A small image classifier, trained from scratch: held-out accuracy 99%, trained on stained colorectal tissue patches (NCT-CRC-HE-100K).
Rows from block 3 of a small image classifier, named by matrix and row number. Rows with one number within an expert belong to one neuron, the router's apart. Each number is 500 + 50 x the weight over its row's rms, rounded and kept within 0 to 999. All counts start at 0. Numbers have three digits each.
After each expert's rows are labels from the 100 images, of 14848, where the router gives the expert most weight on average: "top examples" is what is common among them. Only what is clearly more common there than usual is listed. The data: stained colorectal tissue patches (NCT-CRC-HE-100K).
# router: router (model.blocks.3.mlp.router.weight, 32x320), inputs 0-319
# up: expert up (model.blocks.3.mlp.up, 32x160x320), inputs 0-319
# down: expert down (model.blocks.3.mlp.down, 32x320x160, transposed), outputs 0-319

# expert 0
router.0:592449464484438489469418474559515501500419543543540368558563539530515493558522459494457422517533584466381518488486491484445461436614518516558470511538583519446503537549478487601440458509590491467533483571498551556550461434408516430564548594572459581534395401514471551490515476530558455496548562474495447428477444485601540541577485374519465466529522449527479430561546484503415493501530516470520547492480482529534541445443525509516598502434526460484486479504542553588380483515482537476509531447514464488479574486494428522475637561563390488542565457556584492510463542540457491423408429585478558551489498506574532522473495456524442492527459484488445415572489468458515470476437488552496492472530529390414561525503469533527539495519442471511460524503525491499534492551512493552449545438448427477482342384407524461516546448614546446560502522490427553559482495571478499525523509516535502534530518573557506498508622532574535525432451554457415584515484549476506521546442
up.0:538473519574466472653563573578474458495477485527492525477434492500450522509485565551514476516540530509498472503545507484541510581515492532456428473428407530546491543491554467452604534494396426488435427622629503460516471515481460438533497570507452425651574532520436447517573548537523483501492552448470516392496503574490526450463419473535514612468545474512503440479591522538478536448544532520476543535502465488607487631583534518515471466572521594493427487503517443487447492440528470588526460546439428508523432545481529454487502484508552508542537488556482514448538577447509491651466480443468526487436501562452416496535482556489441568465496535443557451446511551468585486522549364469472485393544518459555505517500529494523507490405489572534633461409406413465568471508490479424477652490492510482520520491444512454507555522476484456466600549512503536568498484444508455553457475508582558488629516446514450431460477488571459551550429479467501542528557522536498530459484
down.0:541518403536564479404490443518336575502462493508532456636460530441557532498487515508476453445486496621471451480469458438486504491416544498503535438570487523506491488507532514442505449541521454492518529539473483356501542479520534500461513485450482515565494495473471452489453500431498516592564507523436576518525557538558410416605491453546562466541403574517503438439613590507418558515544492453452469478407542517556558503479473453511511482453469544535475515517462482555469638482487476515497493508513472497516443416463419520601524465487544576532507478472488471406506547473564555474609430457515437532465522567538514428531487495449423504499415451542415562562507464434543562503481466421437465443544521513516464502449509434596508487439507449490527496538476490469534548435688571535549484540552464522421535507458445593527568525525419501371496485565551481516538469457529452362511538568498420452522521509539595473532452451506513509583472424507562492501562553562430454459505
up.1:486455555431565521566465527425498549492500528410533536462509535478543454507491506550554478525462500514519475436570444441396531474509460546420443591538475565506460546523531479455469529562531507466499515524525510479421540479495460489473477500567531538486543545468575575579454544489482459559518550503571500456442489432403467514538591503454505575489534577432543569491452471503384434576506463515459581476488517408548553575491532432484471528513508534581523543472425487505503501396513427495468403520497521506547445504485576482525388490477538521311486487565416478510590551435481512495490470532462417462495493530485449494542450515503439551474495423499488504445457487445529505589526591383496521562522477528596465422556504478586455476416591517502497569466446515426484484475470557509569481448414468533499495435489552514579474509516560535482597554539464443547539413461462551478506492483499557512490484464516483470485360500426487490492552588524698388436630497553501400447430
down.1:533517444459541518525402534483526539523487566545464456529500504491596513445488560514528477548526452525566500540489433529470512446453553425515477473551427433490474559479521484522410461556506495452498463498526526405561434439422537502600526591455385533502453493509501480546426513388526389585555547508513533574642496534568539484561459484504536520504534453547538443509558610390368542410577526373486546487463495456548514556461470412547494592497469452529494635507517524477498427494488471440498447489553502479447454595395455494471542431506438450499542506543488464529562504528519623470514476499491531427465453565502599509466547515456472478527452473443500453528592489460501517540557420498552432463568523482484473455493432442513527561457447518412543473491490400494454543517540572554503536516468399481429586518493467478507437438484506521417538501572405536583500553478626410446489425505416414553496480527550536542527493452555518469464493470522546529466489562555444383505487
top examples: tissue: tumour epithelium; tissue: normal colon mucosa

# expert 17
router.17:507452542527521465483449392511541481513583536437441515550486538511516488503494497541401528544466516527482479602505593499589519503522563508618502565437575428500529503547458484462435499479510558519485449617611449585479485516488550592436483479510386452477440494503449544538484462522490422524521478506549441415485375590423534547502491487493510513502448443540451389487566444458539441536556542531500495498548578509437498523441486468417449559409570452510566453421430535451534524401524481571465481574556528490475503506520412467502403479548461492543530502570459457550559572604640541473529533527506450431443484561458530484584445436443459396557456514546491540476514500461510436532383523546485485497558504443488491553435475473397543485551597499496426515501483460457444545513512554456444530493570489495527516469501535476578437488502620478551333510544395561539554503538472487490542522480529469505582582572450525452520567439573484503499451521496475458519413483521522588448521
up.0:470465545536438494624518501454436537470526487535494530436458484566559488470425433445490410490480592432447601579549491547499447500445470484505509555450466448400441512479508499502475453577443502511492512627484551410494483522477515544434515514480485526432437442529468479559505486605544534541467419498519494432520583476443532523504463629454513493506439481384586526483454487451522473463533444543509444489529536526444489491510578515547407507545441413503598493435527537639453423451487509551533585537541404564477413465469491556517432400530549404451440518536559483447533405465517541418515480556421429545494442564487409449459522458542500521452498523376516510521378439518498499448559478537464474567486451414447534600496511510431489528465522474497548490555548510466526552505538457519533471483521484476425493569502585603465463546491516465514537445481469540472503484482492388525501540523516575468539525460467622485489397595485483445520524475459618367514513563546480427519518
down.0:540542488543514532603492444542458466513517502508452436519562544559557529570538457527506475550522450472504508542439408472556568506485580513564565488546521520401471579514523572504476550581405484530533541467396589465523441457448527495537516523446463483478502466435523443551550511555574516557467438553466520477564537463560508538574495538463515475450551587485494544445532493512470532415438523509466494429499571464550542523501478463538434528558535526473574488429601579535487437451629372571518460489578434480459424613523535479587560568522465487434440525462445471574529452538632478536523450567584539495523467534496530508602414515474449353498450528438415564476521460449466501467576469469453469459493511590532488511389421544503541509451459579472495499529528459541518443530551429530439465525474505509403515577446562590413533439520471555446505486481456403462520479420493472539458462605349546522463516428493397492489449485469562524492538514542602485479473521487497481490494
up.1:494471575517473515595476514470583475539513502463452481511466518539511468492518629478526399509601426618483545388532537572537466427463540531492550539511460535554516528505563530524422541482507506415456493467537497531544525433451606512413493442535477544370510600558504552492442437438538524531566582412628472471478506497464512565634451506463533484464370542468531555505428468509437419624533621490487540422480532519549517510554507495553519467498534468436459495500469578570516609478487427420499510444497497501529502478459478536525482519427569491514533536471477524532483502571475543499415405471407456539542504487484548485526570440466476521501487599492532546548522527443464506474427557374515561482478414475537466433552585479499427514475432500489552508524429466572424387477539550485533437481388496528417566504428541590519476454465538458494545528402439470453473509576458500487490494570511570516457471472483553498487473461503519510482433452615551434455505464610487505543483
down.1:464541519508483505530507447538553439356490512447411519488526560460658486487481478528540459509550458557465453520493452481426389480464387421485528501510526530424437543536563502537544531585454449494528548480602474559447464580492612498509482505480429524565475557439623504369542530505514498526485536464501556509536444468622478542402446467470495498505480503633480484476529444535575530560552409555543492454447503550482488520532414515565400530457479475489524543462469451486533526527500565448451518509490543586523462489516575556515531501490503401565446584478434520475561442529516412482493582549404476527567495466535470475497581525443457566600470634462498544527488549570489509593483508492426437442553466515520547429415503540515549572576466554492583473467488512442534433555486531523539618495601565415577474539464452472432436505527474438506500574529508534513466529503452523464461401476548453463517464421485556557536491512544436542477532467489525437536510518461462372496514
top examples: tissue: tumour epithelium

# expert 21
router.21:467600500498522445451520427501511526442442411439488469553534600450522513539496499556571604509411574443633462431543610469439587476607515506534564533543523475468539564422449493435367434480537610543531417456570587489561492507460505506560523448519543472444447517525421523553508491451534465528434525569467557598417444403470508548584507445511539508521399544557468461450481456494508470519580429476556431543534437506527493498449526495472393488509509528471496474587421494542453472530474501538415514514512549548494539385533563526515458554596462467537505438496508456557496534493476504469516457458476436462567570517536466521587429562553478549434445486425499382537509473464501475496422530516473513471488509466440550547410526427437485530424466570529528541566438495536388424461466568474464536534510537517414552484509532418551502483593513524505450490566408505480539465491506431549540445515526420485486556543480478403514501521544397506487542545506451607460531439431455468535481
up.0:447536475560443480528488443471526568560444483538439472534533411488493470432510493499498484579550488484477528465437474534492413507541575561495511517452535525473562493454448545526464561448547470528497498414515510542526551458466595501524494518471384488599471423596464501439549514553546506528496437529442497546518602569601455548526521532442554455553597524547478411610463409455500574455437501549534519578456440439553526455485463490446602442493551494459459492520489474487368454589480501594493561464417456509568477552501562488455471567488426516476567549591544503532513467456397442494559539551525402556462366543534570556481487582556541505539478555485455526541510594531514559503432568528505384488609565384528501510461485593476470534526501539517434447439489526548553504452529505470584506554444463538483480547568552539429574564507535496493457498446574436525450519435523408550624471490522423471537494410495521551533490422451557563519435534490469542513472487398502573474515
down.0:441492437597483490520559551494458478506449449592504566562520524503462477501508496424529462529510508557498526520414454492546567502465535603506467510422476486487552481438494466520542456504500524555435509517509547511519496569466633474566444645552502567481524504415480485494454435576570565559503543559522517553510473436566502492561556554501462513532486462418583538459442504480492463477469518543476572498507470456582588536518505501432599489479508566414509522435488441531495480483481565514455535522484547414416465511501422429507570496531447488505522515527547527538482486533520396523522567482480456452518526459477427357497523575479440470483467470415499446555471523424497488501536464495492463508470470460491455499578344558484562613427475540573519462516517467506533501490566609496524554445524463516370453531500422433396467458402617498463391481457533436451591469441520478477391405575539575517434520457504479473417520429586531478400557532402469420507464511539555583509596
up.1:472521459453528570431439444491560536550488486602489619521556511553570519424487426488506614499457452445500462362537443467540492480488431494462439522488542537445469483550581573406506593504562455547518491560424458467485538464501463525506493533523472527508528457386523491445484584540435463527612505563499493416496490526524536405450533539483417428493489503447522610492558572477471539519526520571472533510486514432411494506448586497465568582571546371524552539514540446454450426520454568523513561470555599537474402476456551452528448507486544466498518399596542455426446485498503554458580522434506478422532374441447524470553593413576462463455498525538483507490416453600460527518473504548592464529594493480459506483466450529486514531469488432413502540465515492507516552556511454546461452426435501550476488458557538545420426457446519471499479510488586543491481498511510486388481625557429507495539464446568588599563464492525570503487547518535478448470493554500544446473563
down.1:594502494502535476511479520576470593489441516441469450478507524566477528505531515492484393463425559416505491534472497454534500502490524433454442521463585522480422532497569466502527534491523482486489515386517479464424542456551534491484546550433421421518539564483425562565530536511468451558470539487472633539436507513435491429549485490467460395548430546520451533429476598460418542431467560497501506538570545519490487507537510396504472483461584516541523581519508468486586487582474461478634484506560478527533550509440515492532605499506527560537381434527485484506493450511542515527543380528542424526523513502549581370469449527484514464562385478560518529434459512459383536511563465514514587435516447557493566522446486539533575426494521554547593575525568466485527521467533501488476477619565498510478516582500548417451547591491436614466463389527462564511560451471510433451454451502447442506547463494490460494462499466572475452440551531451670375439521523525516552477531
top examples: tissue: mucus

# expert 3
router.3:450483413481657420431442563469469456397587523559416607551514412538565542582514495536514593512447524474535508414464486504518452490532497433481574501473536479450487469565396527495430538427521478518458465505530588456497474489478471543531538418493559521473503488487475537386493496465501447577513512560532584434529469498574582567460544434553592468428454457469484490589479460473542555398599423418446483496575501472489507478426518550524529614445508585505502406548561566466495432493458493488543529605497585529467464451484520528476389603584458547486537417429499509538519404535522504534514540537407446467521478421519517501563495467510476576472439515479534498458534449524518474526428515589536521528523467459449493484565552449558482471524469490511548480486408542648432486479546516518525485411437470476486533513562441485462512543548551600562517454513614509415405492550480496476434554491517533476536519519561490450457535581505587499507512524452402577538532506453506488457483
up.0:539456553543508498543347603461479442452542436546584456469483474467538463479503543450482425456444549406483503538537479514489605510495511516526545484528557504626473503512542534479465486511458598549523468505555430482512566446562477476442492443498523534452531560503424567616438521456465522479526561519434498486429484587394532428521513503526461540467430519464490535399544442560427481469495491481502577447516547521497463544539493586522489528574574480561521431447532423489522458461621518431466486450585381547471538562569466564491496516524531463468529561436429472442518528519453509442433544542430502466401589491469494434484400462515495525479522481502513561518539503478534567468538483497487527522434404513515461493485646535545512500403482569576479443487434478631452489451449417464522512480457556434534490447484453554573495574468514510593536489629521536517374448444535518472553391458529547614576517512489472501458543514506412526502531546483511487358521481536460514526577
down.0:582515488543612480565536474470396512480520465443514464467560457518522491518528514380438472585575541496417591572460515512504510459561493552527519404623403472477532474412488507464467541612464510515562571527511558489450510425502485446471494585497501473489529563373464472483579499523515580575469521499471552498561610424538479499561487453468438504524507614554486517504525500487490480437464485499416501511479595536547494565437526577511463491506526554420461504470531417545534429414484447594510452535583471551554595435549409507486493600500548431436482656452436596453516559533588458457527550435536454466504461502494570422555434506427422469513487483490522569562525431452531527530516480513517438524470465409462385507533502526545477521490422566510495526431486546500510409491459512487510467467494482522488531472512424496470560528419438574468390480467512431512459498395535579483548592415451544541426540501501480419449538540513586506526497420565497463483469472468495460456526
up.1:510567533567485457423484490358530523524526475554508469435584492547540530536489457538490520527492513606513513395460547564510477464446430460464604383495532535475499437477494534562535485520482467311494516365502570502542425426467551557542530555569489478520538434500548549434470530537433568502468479561425577610449517418539508540501615497492527456549533483453559456566437504433496514501512510510473492538466562587498576403468478428468467510523497531526471528493475515527464493450464439564444547482496418459498399572472521588552505523479533575610546491473484516453498452571444455458542430573386449559552487438549531464540581401507562481500529556545492454445555520584466498457459416524546574497462520581439560527536485479576486612487483570415470490434467555541425562462464463448505401530478505500404522528516486541480527526467495553527513431452534498442595536483485455536516464450541567464534555424526558497498413567564575467467476550603484488499544542524515451514513
down.1:581454488503538494464492496441507488519444593518554508568453494454591535452483528485586449589497542511541419473582528562451422541504506440513494489519439463503399515459490432522428519511487457507469401539589604443566445619483567517522502490428522512494427512485429473570509500400478459497483483441545462570459413511593499524560417461556492407523525476551487439599501547532414536524544520468437481475506535546486548583497580470524486448470436394475575459593408479518451487499434405517514529512554462477490571511495562386412471427552602505453564467531489529503467565498420536611411475520466393494427481431541576456463596503451584513437405556486484567529498636504613442522494440462513469488507545458601483436532489507499520496496459523448492500488449507443489450501592512441468478501431457479516532461567512535466459495481527484432485559531492507533532513568532517442555468568511457589470452543533481510401453480583457453456545511449482478513536583465409420539575
top examples: tissue: normal colon mucosa

# expert 4
router.4:480437434501509497433491490380400394456502497525479487551514504477504587497497514453603525462536511391465451439498466533493608514404399508464454564525451534470433512556522503499598453450552464519441462538404531480505524510561474438532445552532457471559449434428423407457434472535573500571539513539602508387549490406584400514449464458477511429516592490531475499542478537462476507453429548497491502423479448444445531406525495407504569505492432537518451566593453460470513463460414459504541518519509509553493525418469437452491489508557527520463518464573519539546521459464565553438474537509620466424507521614523556510395483525550549468494468535487501462512415485548388514567550460526510425581567464493395477531476481483515468433501470499525611551483529531509546550539463520539493508604533620547478525562617488603427439549555449506524531467549516538542455501451560539525438524541450532503505522466516487439540526562549598499550441488415442577559557476503488465454521
up.0:528437506355555511465427547542494470430586598497467544542474508439520529563478492485479524526405520471521484486451479552519551617481460519543540451457615475570494499512478596485526475446559478517605537515590493498511419470504430579491573535527465530409489441454478460455420526517503505502470444575466531589535493508463540532481494409526511480529382475552563495478605378474440458470543415536442597471555517510417528500517539532556434485455511503532494588431487412418452472431473529615586445415549553437460551498469573526567445416505547528476553491463506455491470442503577464439489588526507449504513489516419486563481457484444530498586501453499495536450553395476474500573475467540473438546491420498460475564546413431450537466563529401581434525553536534465481548552592464485485466482512580423462535409542413500526635488431532520541492491514505527540548483441423539538506517495499467532574450582545459455544514496553542526543560483456516469448492408401531561463511
down.0:460483480578560510511489406540434554450546524469425574455569484480543569513457544583480478530426539507510552502473503396451527535547470499457488472419512431434418582533560515446500527434439503485520408528480422487489459431524505478507524452445442488548482525404436544483574490494461549486450473497460459539504509544481506499609509521449518411459548458453396465528533510573501529507456425451527593540461469486507511442470543544558413485453473444576540464411548596448515503522522472475559497507525392482532478452526510390553537533446480527524379483540408513493481512543517468434466597543505548543543519551534535526474497507475388402518463515520556563435579338421581480547558464545542592402435515475467507542512560487566574343488506511580444578565543528445539459518478494519391549411543464570558554557512519397556507552584494507492481486517475521486492486494580502504438466493478481437520483465517442569429505516585513519583497541507624437602487454450506495481562
up.1:490483576542523459520537515396529544435549442505455614470492448429532492482528481495487527484496494505603474442402455463502436465490489488461482579533514509516629492500482477408491549532463456452510532463429495480526558442427463417380467446495547406450471530465455568521374439540604463530517500571559556564490488511460477588550538539475474460444435480472478549438417384440497492551477568604465476559457475455519560444528504506519488533514561560501525520540446490500544445458513469424552533494604487534488517469502458630495428500455537542534570497462444474517571436508500476533447477470457461456413505509474468468513499532564556450589588521466551482538518504387450557546443526520451556540545501516491541430449464529466474475539544482549552538640405472513512521425451531471517502461488575505411599559554567541540505577443493572481544419456509440512479450534522584461543511462385480621414534475482488479514463458463617479421480400520488493493577473473556538533352
down.1:510508494499580514544517638584507439480529502561487468395508496511556546499443496437475594468484540523464581426583519572481479493625513530531459427536369457490467504448505437540443507542567498496401516471538617559530430565550504528433380460527464479548418478382524517473581532413469545559492517487517600539439503472430546551555518421460521647508515513568460464618537523592508511557386444501508540468511435526616495404420556502478463456548576459583596484503479562495433559466489480580549580486543496486511504488441445454402462507543529499500517536487515490557594533488494528447488504487548473454423571475522540484489541449533570486566496539464505465472487528431505439561527472528511491533522579473510400432425484534457488568466433514450578519497400506462485527560510521502564460586525565565504502462503515509578570426526540454429538403471458564529502498493516576456577534429496492523517557507543458503527462436480372482518469478525462549505468437503514464548550
top examples: tissue: tumour epithelium; tissue: normal colon mucosa

# expert 18
router.18:475474556560446552503560506565422471472468432521482586444479454527530492443541424504491535444440541455465462589457519529472521489465475520462385568550461526416506538491513438442460558504494485494430447481532496394431557516489449498522465486488424448556496557581441529468478475493573501573394494472530496430522540429491449471444408527495522421533541531516452477525485567502592565437444518489598477554517428435396444443491519415456507442472456471447562498610464572493585430537560457535505603549581547439559479564591472508466474484623629584560516472580557562445485425439487535551573465444546513459528454498417470445533462568497538537515501560375513444385495507600466479471506516585458494484532473511449530459524468439478436546434457483538567512492546538441468435456510535510497567492562539546582579577609457526479426438542445476470497502546550493496498548485498462447461461508491508514515454459507537474489401568579558488620466465457422548594506422481501510517522
up.0:442571528512607513506511499544501513495507540441484554492563589465544488478510435510518429538392562517559473435506587514561519506604464493529509559526577480554524463579505598449427531471444569446477455452527465530508476509503493566515504467482484487517504529491507521624459443463485534497398477516473474537556462518553552484449477598503482448474416524409437452455473431514515546450518446456581397545489514456487503542399418376491497517520512463502404469538528481433541565435454585577452536552562535446570486541516484502453474520489418477488487423469641422435584452559532555527544453481553476454539455506466445607620455387541524525561583468470505467402531509526426514503524521454553459397494503481449534493342458486513544575528602594469441526505367456593544488492502531533546429469495448477517462485505545582492436477414505554505506468516419494529492512525471481599546551536481480600557488582488491544412503463540483547524577532531534423526479477524507533441558
down.0:469536412492531488555507616564488455551668502598502581532500603542579597497441446447511497437589514492499539458518481537471469521429528511482501509462498597443550529516433470427552563477497542492477520432435466465492515457455509576514555564590482499504540511423534539391522400453542497530451435481556545489523591512556518494498495520356530487532556434530508529456476419485438504501552554466500527536532476398553477605460548483520477524498527420468451523467494541426490476494461493574511469482493520479466478467559464593525464525506467496565539476573480522470433508534501378576546617563529524494532483544477435502422446477495519520569461603414521583435488539534470519489525435412475554460453537446452494503540563519462435606497443529573483444550606554492475464421569457481503495563489448494519452590545496531541501547537566573396433513452416531456492453453543514462539497553409534474446495546544542487359519571399462500486528459483473501552437447522610464544418
up.1:484587457432589504408521475430551611571493454518465481529482530504495484581425432545576509582532484553525401398546443480434548583480488504564539425501584436525493448457489533515421490566476521534491536515536470545441542526440441502436471541421517415441500481425512515504601523572437510531569454518540595486483521538555478488538473464562531562459379485511464476477540364517428476547588543486508518516565505496493521484572429477479541580490437603539464506418550450468520537464466496472434428498475425576461440516550560555468460605420509495453476485454526484501459588484564393450555559559537433543436503468514572518566506402440491520489516507533370537510546450502510414570481551494504565484543585428486427490458468470454485524522571538410489515545452540456584520489451464522458484493488455492548470445465430457578434481446532587481519494474570570448501529540435497570529543622443482516565515542553421467548481465531433459493541461557593433436445598504492483536501
down.1:487529404455500542510545474506500483529408517421500600466483529595442468485481525396548564494514508566482471540558495484386483484538398482548576525433431572459528451502513573514479521471551526492545455537565412504499452496485542479458511442516387472590498465528521425583494523391561485588473444436524562493415526548449485477374469412400467468552502476461609486496490438549654441454484458511497496526494513415564561461521583477495527440474426437510453389531501518444541479560464443388473542506541475544488526469493468455567492532534497495456465476544488481440465520514575457478453510454449517430478437549516421413534465514527577542527499590519592468357489552533423540439431485522564487508520523467443533517437574530466558445458506577487593491523583483486530552498410509464515441579634458511586442540559508491553496462513553518540402476468441456449452501497503556537567576443472478515531470405459487436530519503521517424457583460517438489499439427538485432477475
top examples: tissue: tumour epithelium

# expert 26
router.26:531523610514376521501454478489435502536456526551473610374435513565541418508521521491423484483516549507475519586457432467502625547412552466487461472506567475466501549540546458437579446565408451466540538517468505388509519576492429440466508571445412482471492575493498447436484507544441579494492528419493541466437517496444532495456522581519543550512545527394471627584499540550490522490448525460537483562459480539441438463597478411455554468502521489528538559500509469530528410476540551497624558463514430438504488520476476574588518501586543427472569546548455402454533490508498453446586543559459513530477465567417412492449472423574534433430542471510574509558378515628516481548543489536535447545472474480579506568468504488476503496500499490473475534480597573438538508516560516512474485548489436496525516512526491544535543511490463440496543528521568468534509520474510476457429466479508569465491513455539542559501367560492448429584499394436585343482542519509472466492487
up.0:513468524522507420456538450423575436500483506492480467536534440553374569444446518475616464509484509452530483425478467559482513441529421569486431464471410542441560544507465478498502444454497515502540533500441520503474504525488521514406405414499547474447467432399501433506535516433547414548527506484459546479557559556550537555562545497478482476562493499588504543526531569480523430491564507482476492459481447537500567507547498640471480564442469554517400531485482474507402535486414533488458484535497497548482449415510544394545475481551493540437409475504461464584547621502475603505564510464486553458422585538550539576545534535557450461581516491535469508551512437468391555465513364451531489525513470514527570522668473525433535523553382532504621562492438507449503529553546441572639411546444502475434390455430459473514511505572428496470483553525579436432531483481484435489482464483517545450444535461556560515540515548486543503491481526485407592493452493430518500482506
down.0:395517488520468551500473482457611492539489445406494490522536508383508455465580450479544488465515453583586422606543521521469550528442519562463500470511511465519545521382471476499498515479474532575533436514525487484515585552426564491566503457511542538498558543443509588507507587523561559481356465539493489553517573512557455505521472462485441577414456509589481498417464489392532485542497473514549467429493505537463436425499561481454573562626464611432496449420436440512557504431595535420466523520493464548492465468405544540533419458552521615566468536482476573479479498444484485474526463483491491424494499460390516472553488497349464488503414498430414467519458537500466394541455462491572430472470486495557424498532518601484531436411610564508523447575518479560593526499528564435453551464454453546515491488450453440540520480436546445483426497432564546574555565530473484485458495561510545527487436587497487510548497533488605483479410475465493459498438528562505505522558
up.1:613483447555543456462485411482505647530389537483543467514502546450404495446447553578558428497460521580535472559433490517503435470508489550531524498519507387538553565535502472597465533531483531497521510433598514590463594546520489592401517406410499487529477449458505534510425582549507554504509482558467517491522507471495434430598524502347548521457540451507525509438468496455604505463449461650496523497477571477518560450540483423489524473523486486581457468581597517587457434460474550521471473535460458599492618570480538382523528535482483449583521519465498551486409469476511490449417378507486399484441539476525480512519452553488508446527476565557428426569513447438545479496498552462462485528502643502504449523395500496475565505576568467469451586528444495451464566483488443513562490475530553502432509554494448420537463451534543481517550538477462456483521523492513499570580494474460480494471461526522580464408503454487439480452547535514518513407558439478507507438488
down.1:475424456535510523558517504430436460493505468529519469508458492530487510485440532564535495535539349444403495530598461481444519560472454503592589448501486506492424498472498503395559595559490450487520610434591652488485552480469560494510479562443432502519516433402477457599470522576559485523421513480528571486496574519546519518566435612550513466464488601483506489469486460519421507445521462534399462433428509552504457493380560412582407400483512505490490487478598533545439504493524509490424401467512466396447496540404410453521540516514464523494486579521499450492448588434509522497519483492566496519477477502535544449529492419416520468536486532511490494520518478483473522546444476516500473495540577459499468516600529505502489532420489563545496559584616454517519519412546420439486571514565530532427548611602573544411509471495508506491495482599446405532538539545520517464455525456468472468547474500445477567468598574493569411595487492476513488498513536538424487452565
top examples: tissue: smooth muscle

# expert 29
router.29:503575550441590458566550568556473550472517549493444441465570491479495511507462504445454556494503516517537560456536498472508430570563575537490563537542493486525501410481423508507437592580429578449482570451640522577517512501466510556543531455536485448555446481549543553624413456469450473443441415480499460529409438441410564518460455442446522513440526439454491464472506438547560508562599463539557483599550483447485508506447524576563466503498540512490515429537509560560461498518510468540432455473513543513553496437578478586466462495528532439474476402446561462451455498564468560592451488521459524519481486498338414550612385597441433410525497566531573490464602512459576419431418457453528526408537454541582489493597511481501490492521597547468438533498423453627460495443438524420552472425519514450486484437472507495543488516485606526543474443464514480428516526502503527554481443434494503511512490546517534426425496441497472511498527518573508566522530526509557471521523
up.0:517575560494547570567582515496525456468502416468471505499417459532460603528525473499418467499467537495529478564447601447513442508533572487536473568559481563551517499509467474550441530506393467475499400459534509583504527497481494504479512480479491481415513465482542478527496506475607517549520592466475486548418498554535466393605487478533556636537490661446450487499507428548496525485529548385471541488479521498560479524525477472339566573512570517467519510509513557494395490551427424555512507412479487456453481493584507524480527582493496494584501518568477420434410558548487505467568525445456463532512524489417499482517538513523548509527590568461509513549438465443485520469504561471439562454525466500494423564516616577481463510539479519512529521463482540540465406467595499457411508471448540506516468421485462522547455536470586381454497528458530559591321517508471479402544416414478548580504573493488485510575615474450472513497468503503476462458518429446480595504568
down.0:519409426439585442538527484441426437464415500507453468472466505599585472424466497413477402523458442470546475496458421553453495543429461547462442599540599500415478487552504512374524534602514540452410499525535450452579509429500570524512524543459454502510495551482490503467532558450541453514451560437528533508498567549419429468494455561451432516548547469506477456409477431474513449433539487522391526527542570442577513552438483493461402511534447518509482488506480479427518591493479486615481408571547498446523547524453480556404571530492511542519481491499535516560467555500447439621503555483463443451496500583510433471462415462515483570532484528446500512560508486538465424448549473428522517447523583478464495536520563493531521442525545429530544416518569441466516546447475510517509575470482527558539559546556514559465479541486547524661446534555441384493509472420534489545533489388431469536486439389489574548474615559498581479524436438430567462485545544515461462484475
up.1:507470411453454526504581529508502574491452505516498520607494491616529513454473516493520486496550466525474460520533561555569537564447528513508443476534449505484421554501456452505516473420551479552507473537387461513496540530454548480477444575420451469487575485523474397457364460528511522445518496530470502401593507490498447436441532682474388482501485490523526528508465562534496458431408491544513508546481530507456494528473493489517635551469433453554585547484626441461567491555567399499469585476535555477600434459497537467459481456481492473461545538561500512462464484501523487487543574541605524557553473491451579519366534477549616501476500495457408530504497551489413498514565548464511453662434493461470507512450471547463498492515467476514437535455643445465553555652541438499516506554592547475512513560556544500389500488494448453451456508557513553480545497433475491516522533599487446461579471467461487558527518502522464529528363559475537469579480490567475499516494
down.1:455558567548565561452508458537445524514483501605562515527543552451479509465602524428502509490543509469582491504489657469534561485491552511524538494537376522564493505443422469485457474524534409580567511532446583576514508485519549442468438540481535491453548541432454492548488453542540508479440571519443532571475574504476559536535452506427460585478461484543551509490546609527454478550433446515526560504504565546644399479535482413589517554478535512545519550481387437526524476514489644535457478480556454554514557455451460462493551443500490565575525486463546518511426541522585457515459540528460495433509545453518348573551545480491507495600406431433528394424445432476556566447530482545554510497465390534542507508526485431591481501572537552530409527565410523420547474454432498527496573457454466382497484527532486540546505498411478543519500497437460549568609481531533501516374491483481555539466551503525568522500416467542513520512482469530496507493576545477524521548544
top examples: tissue: adipose tissue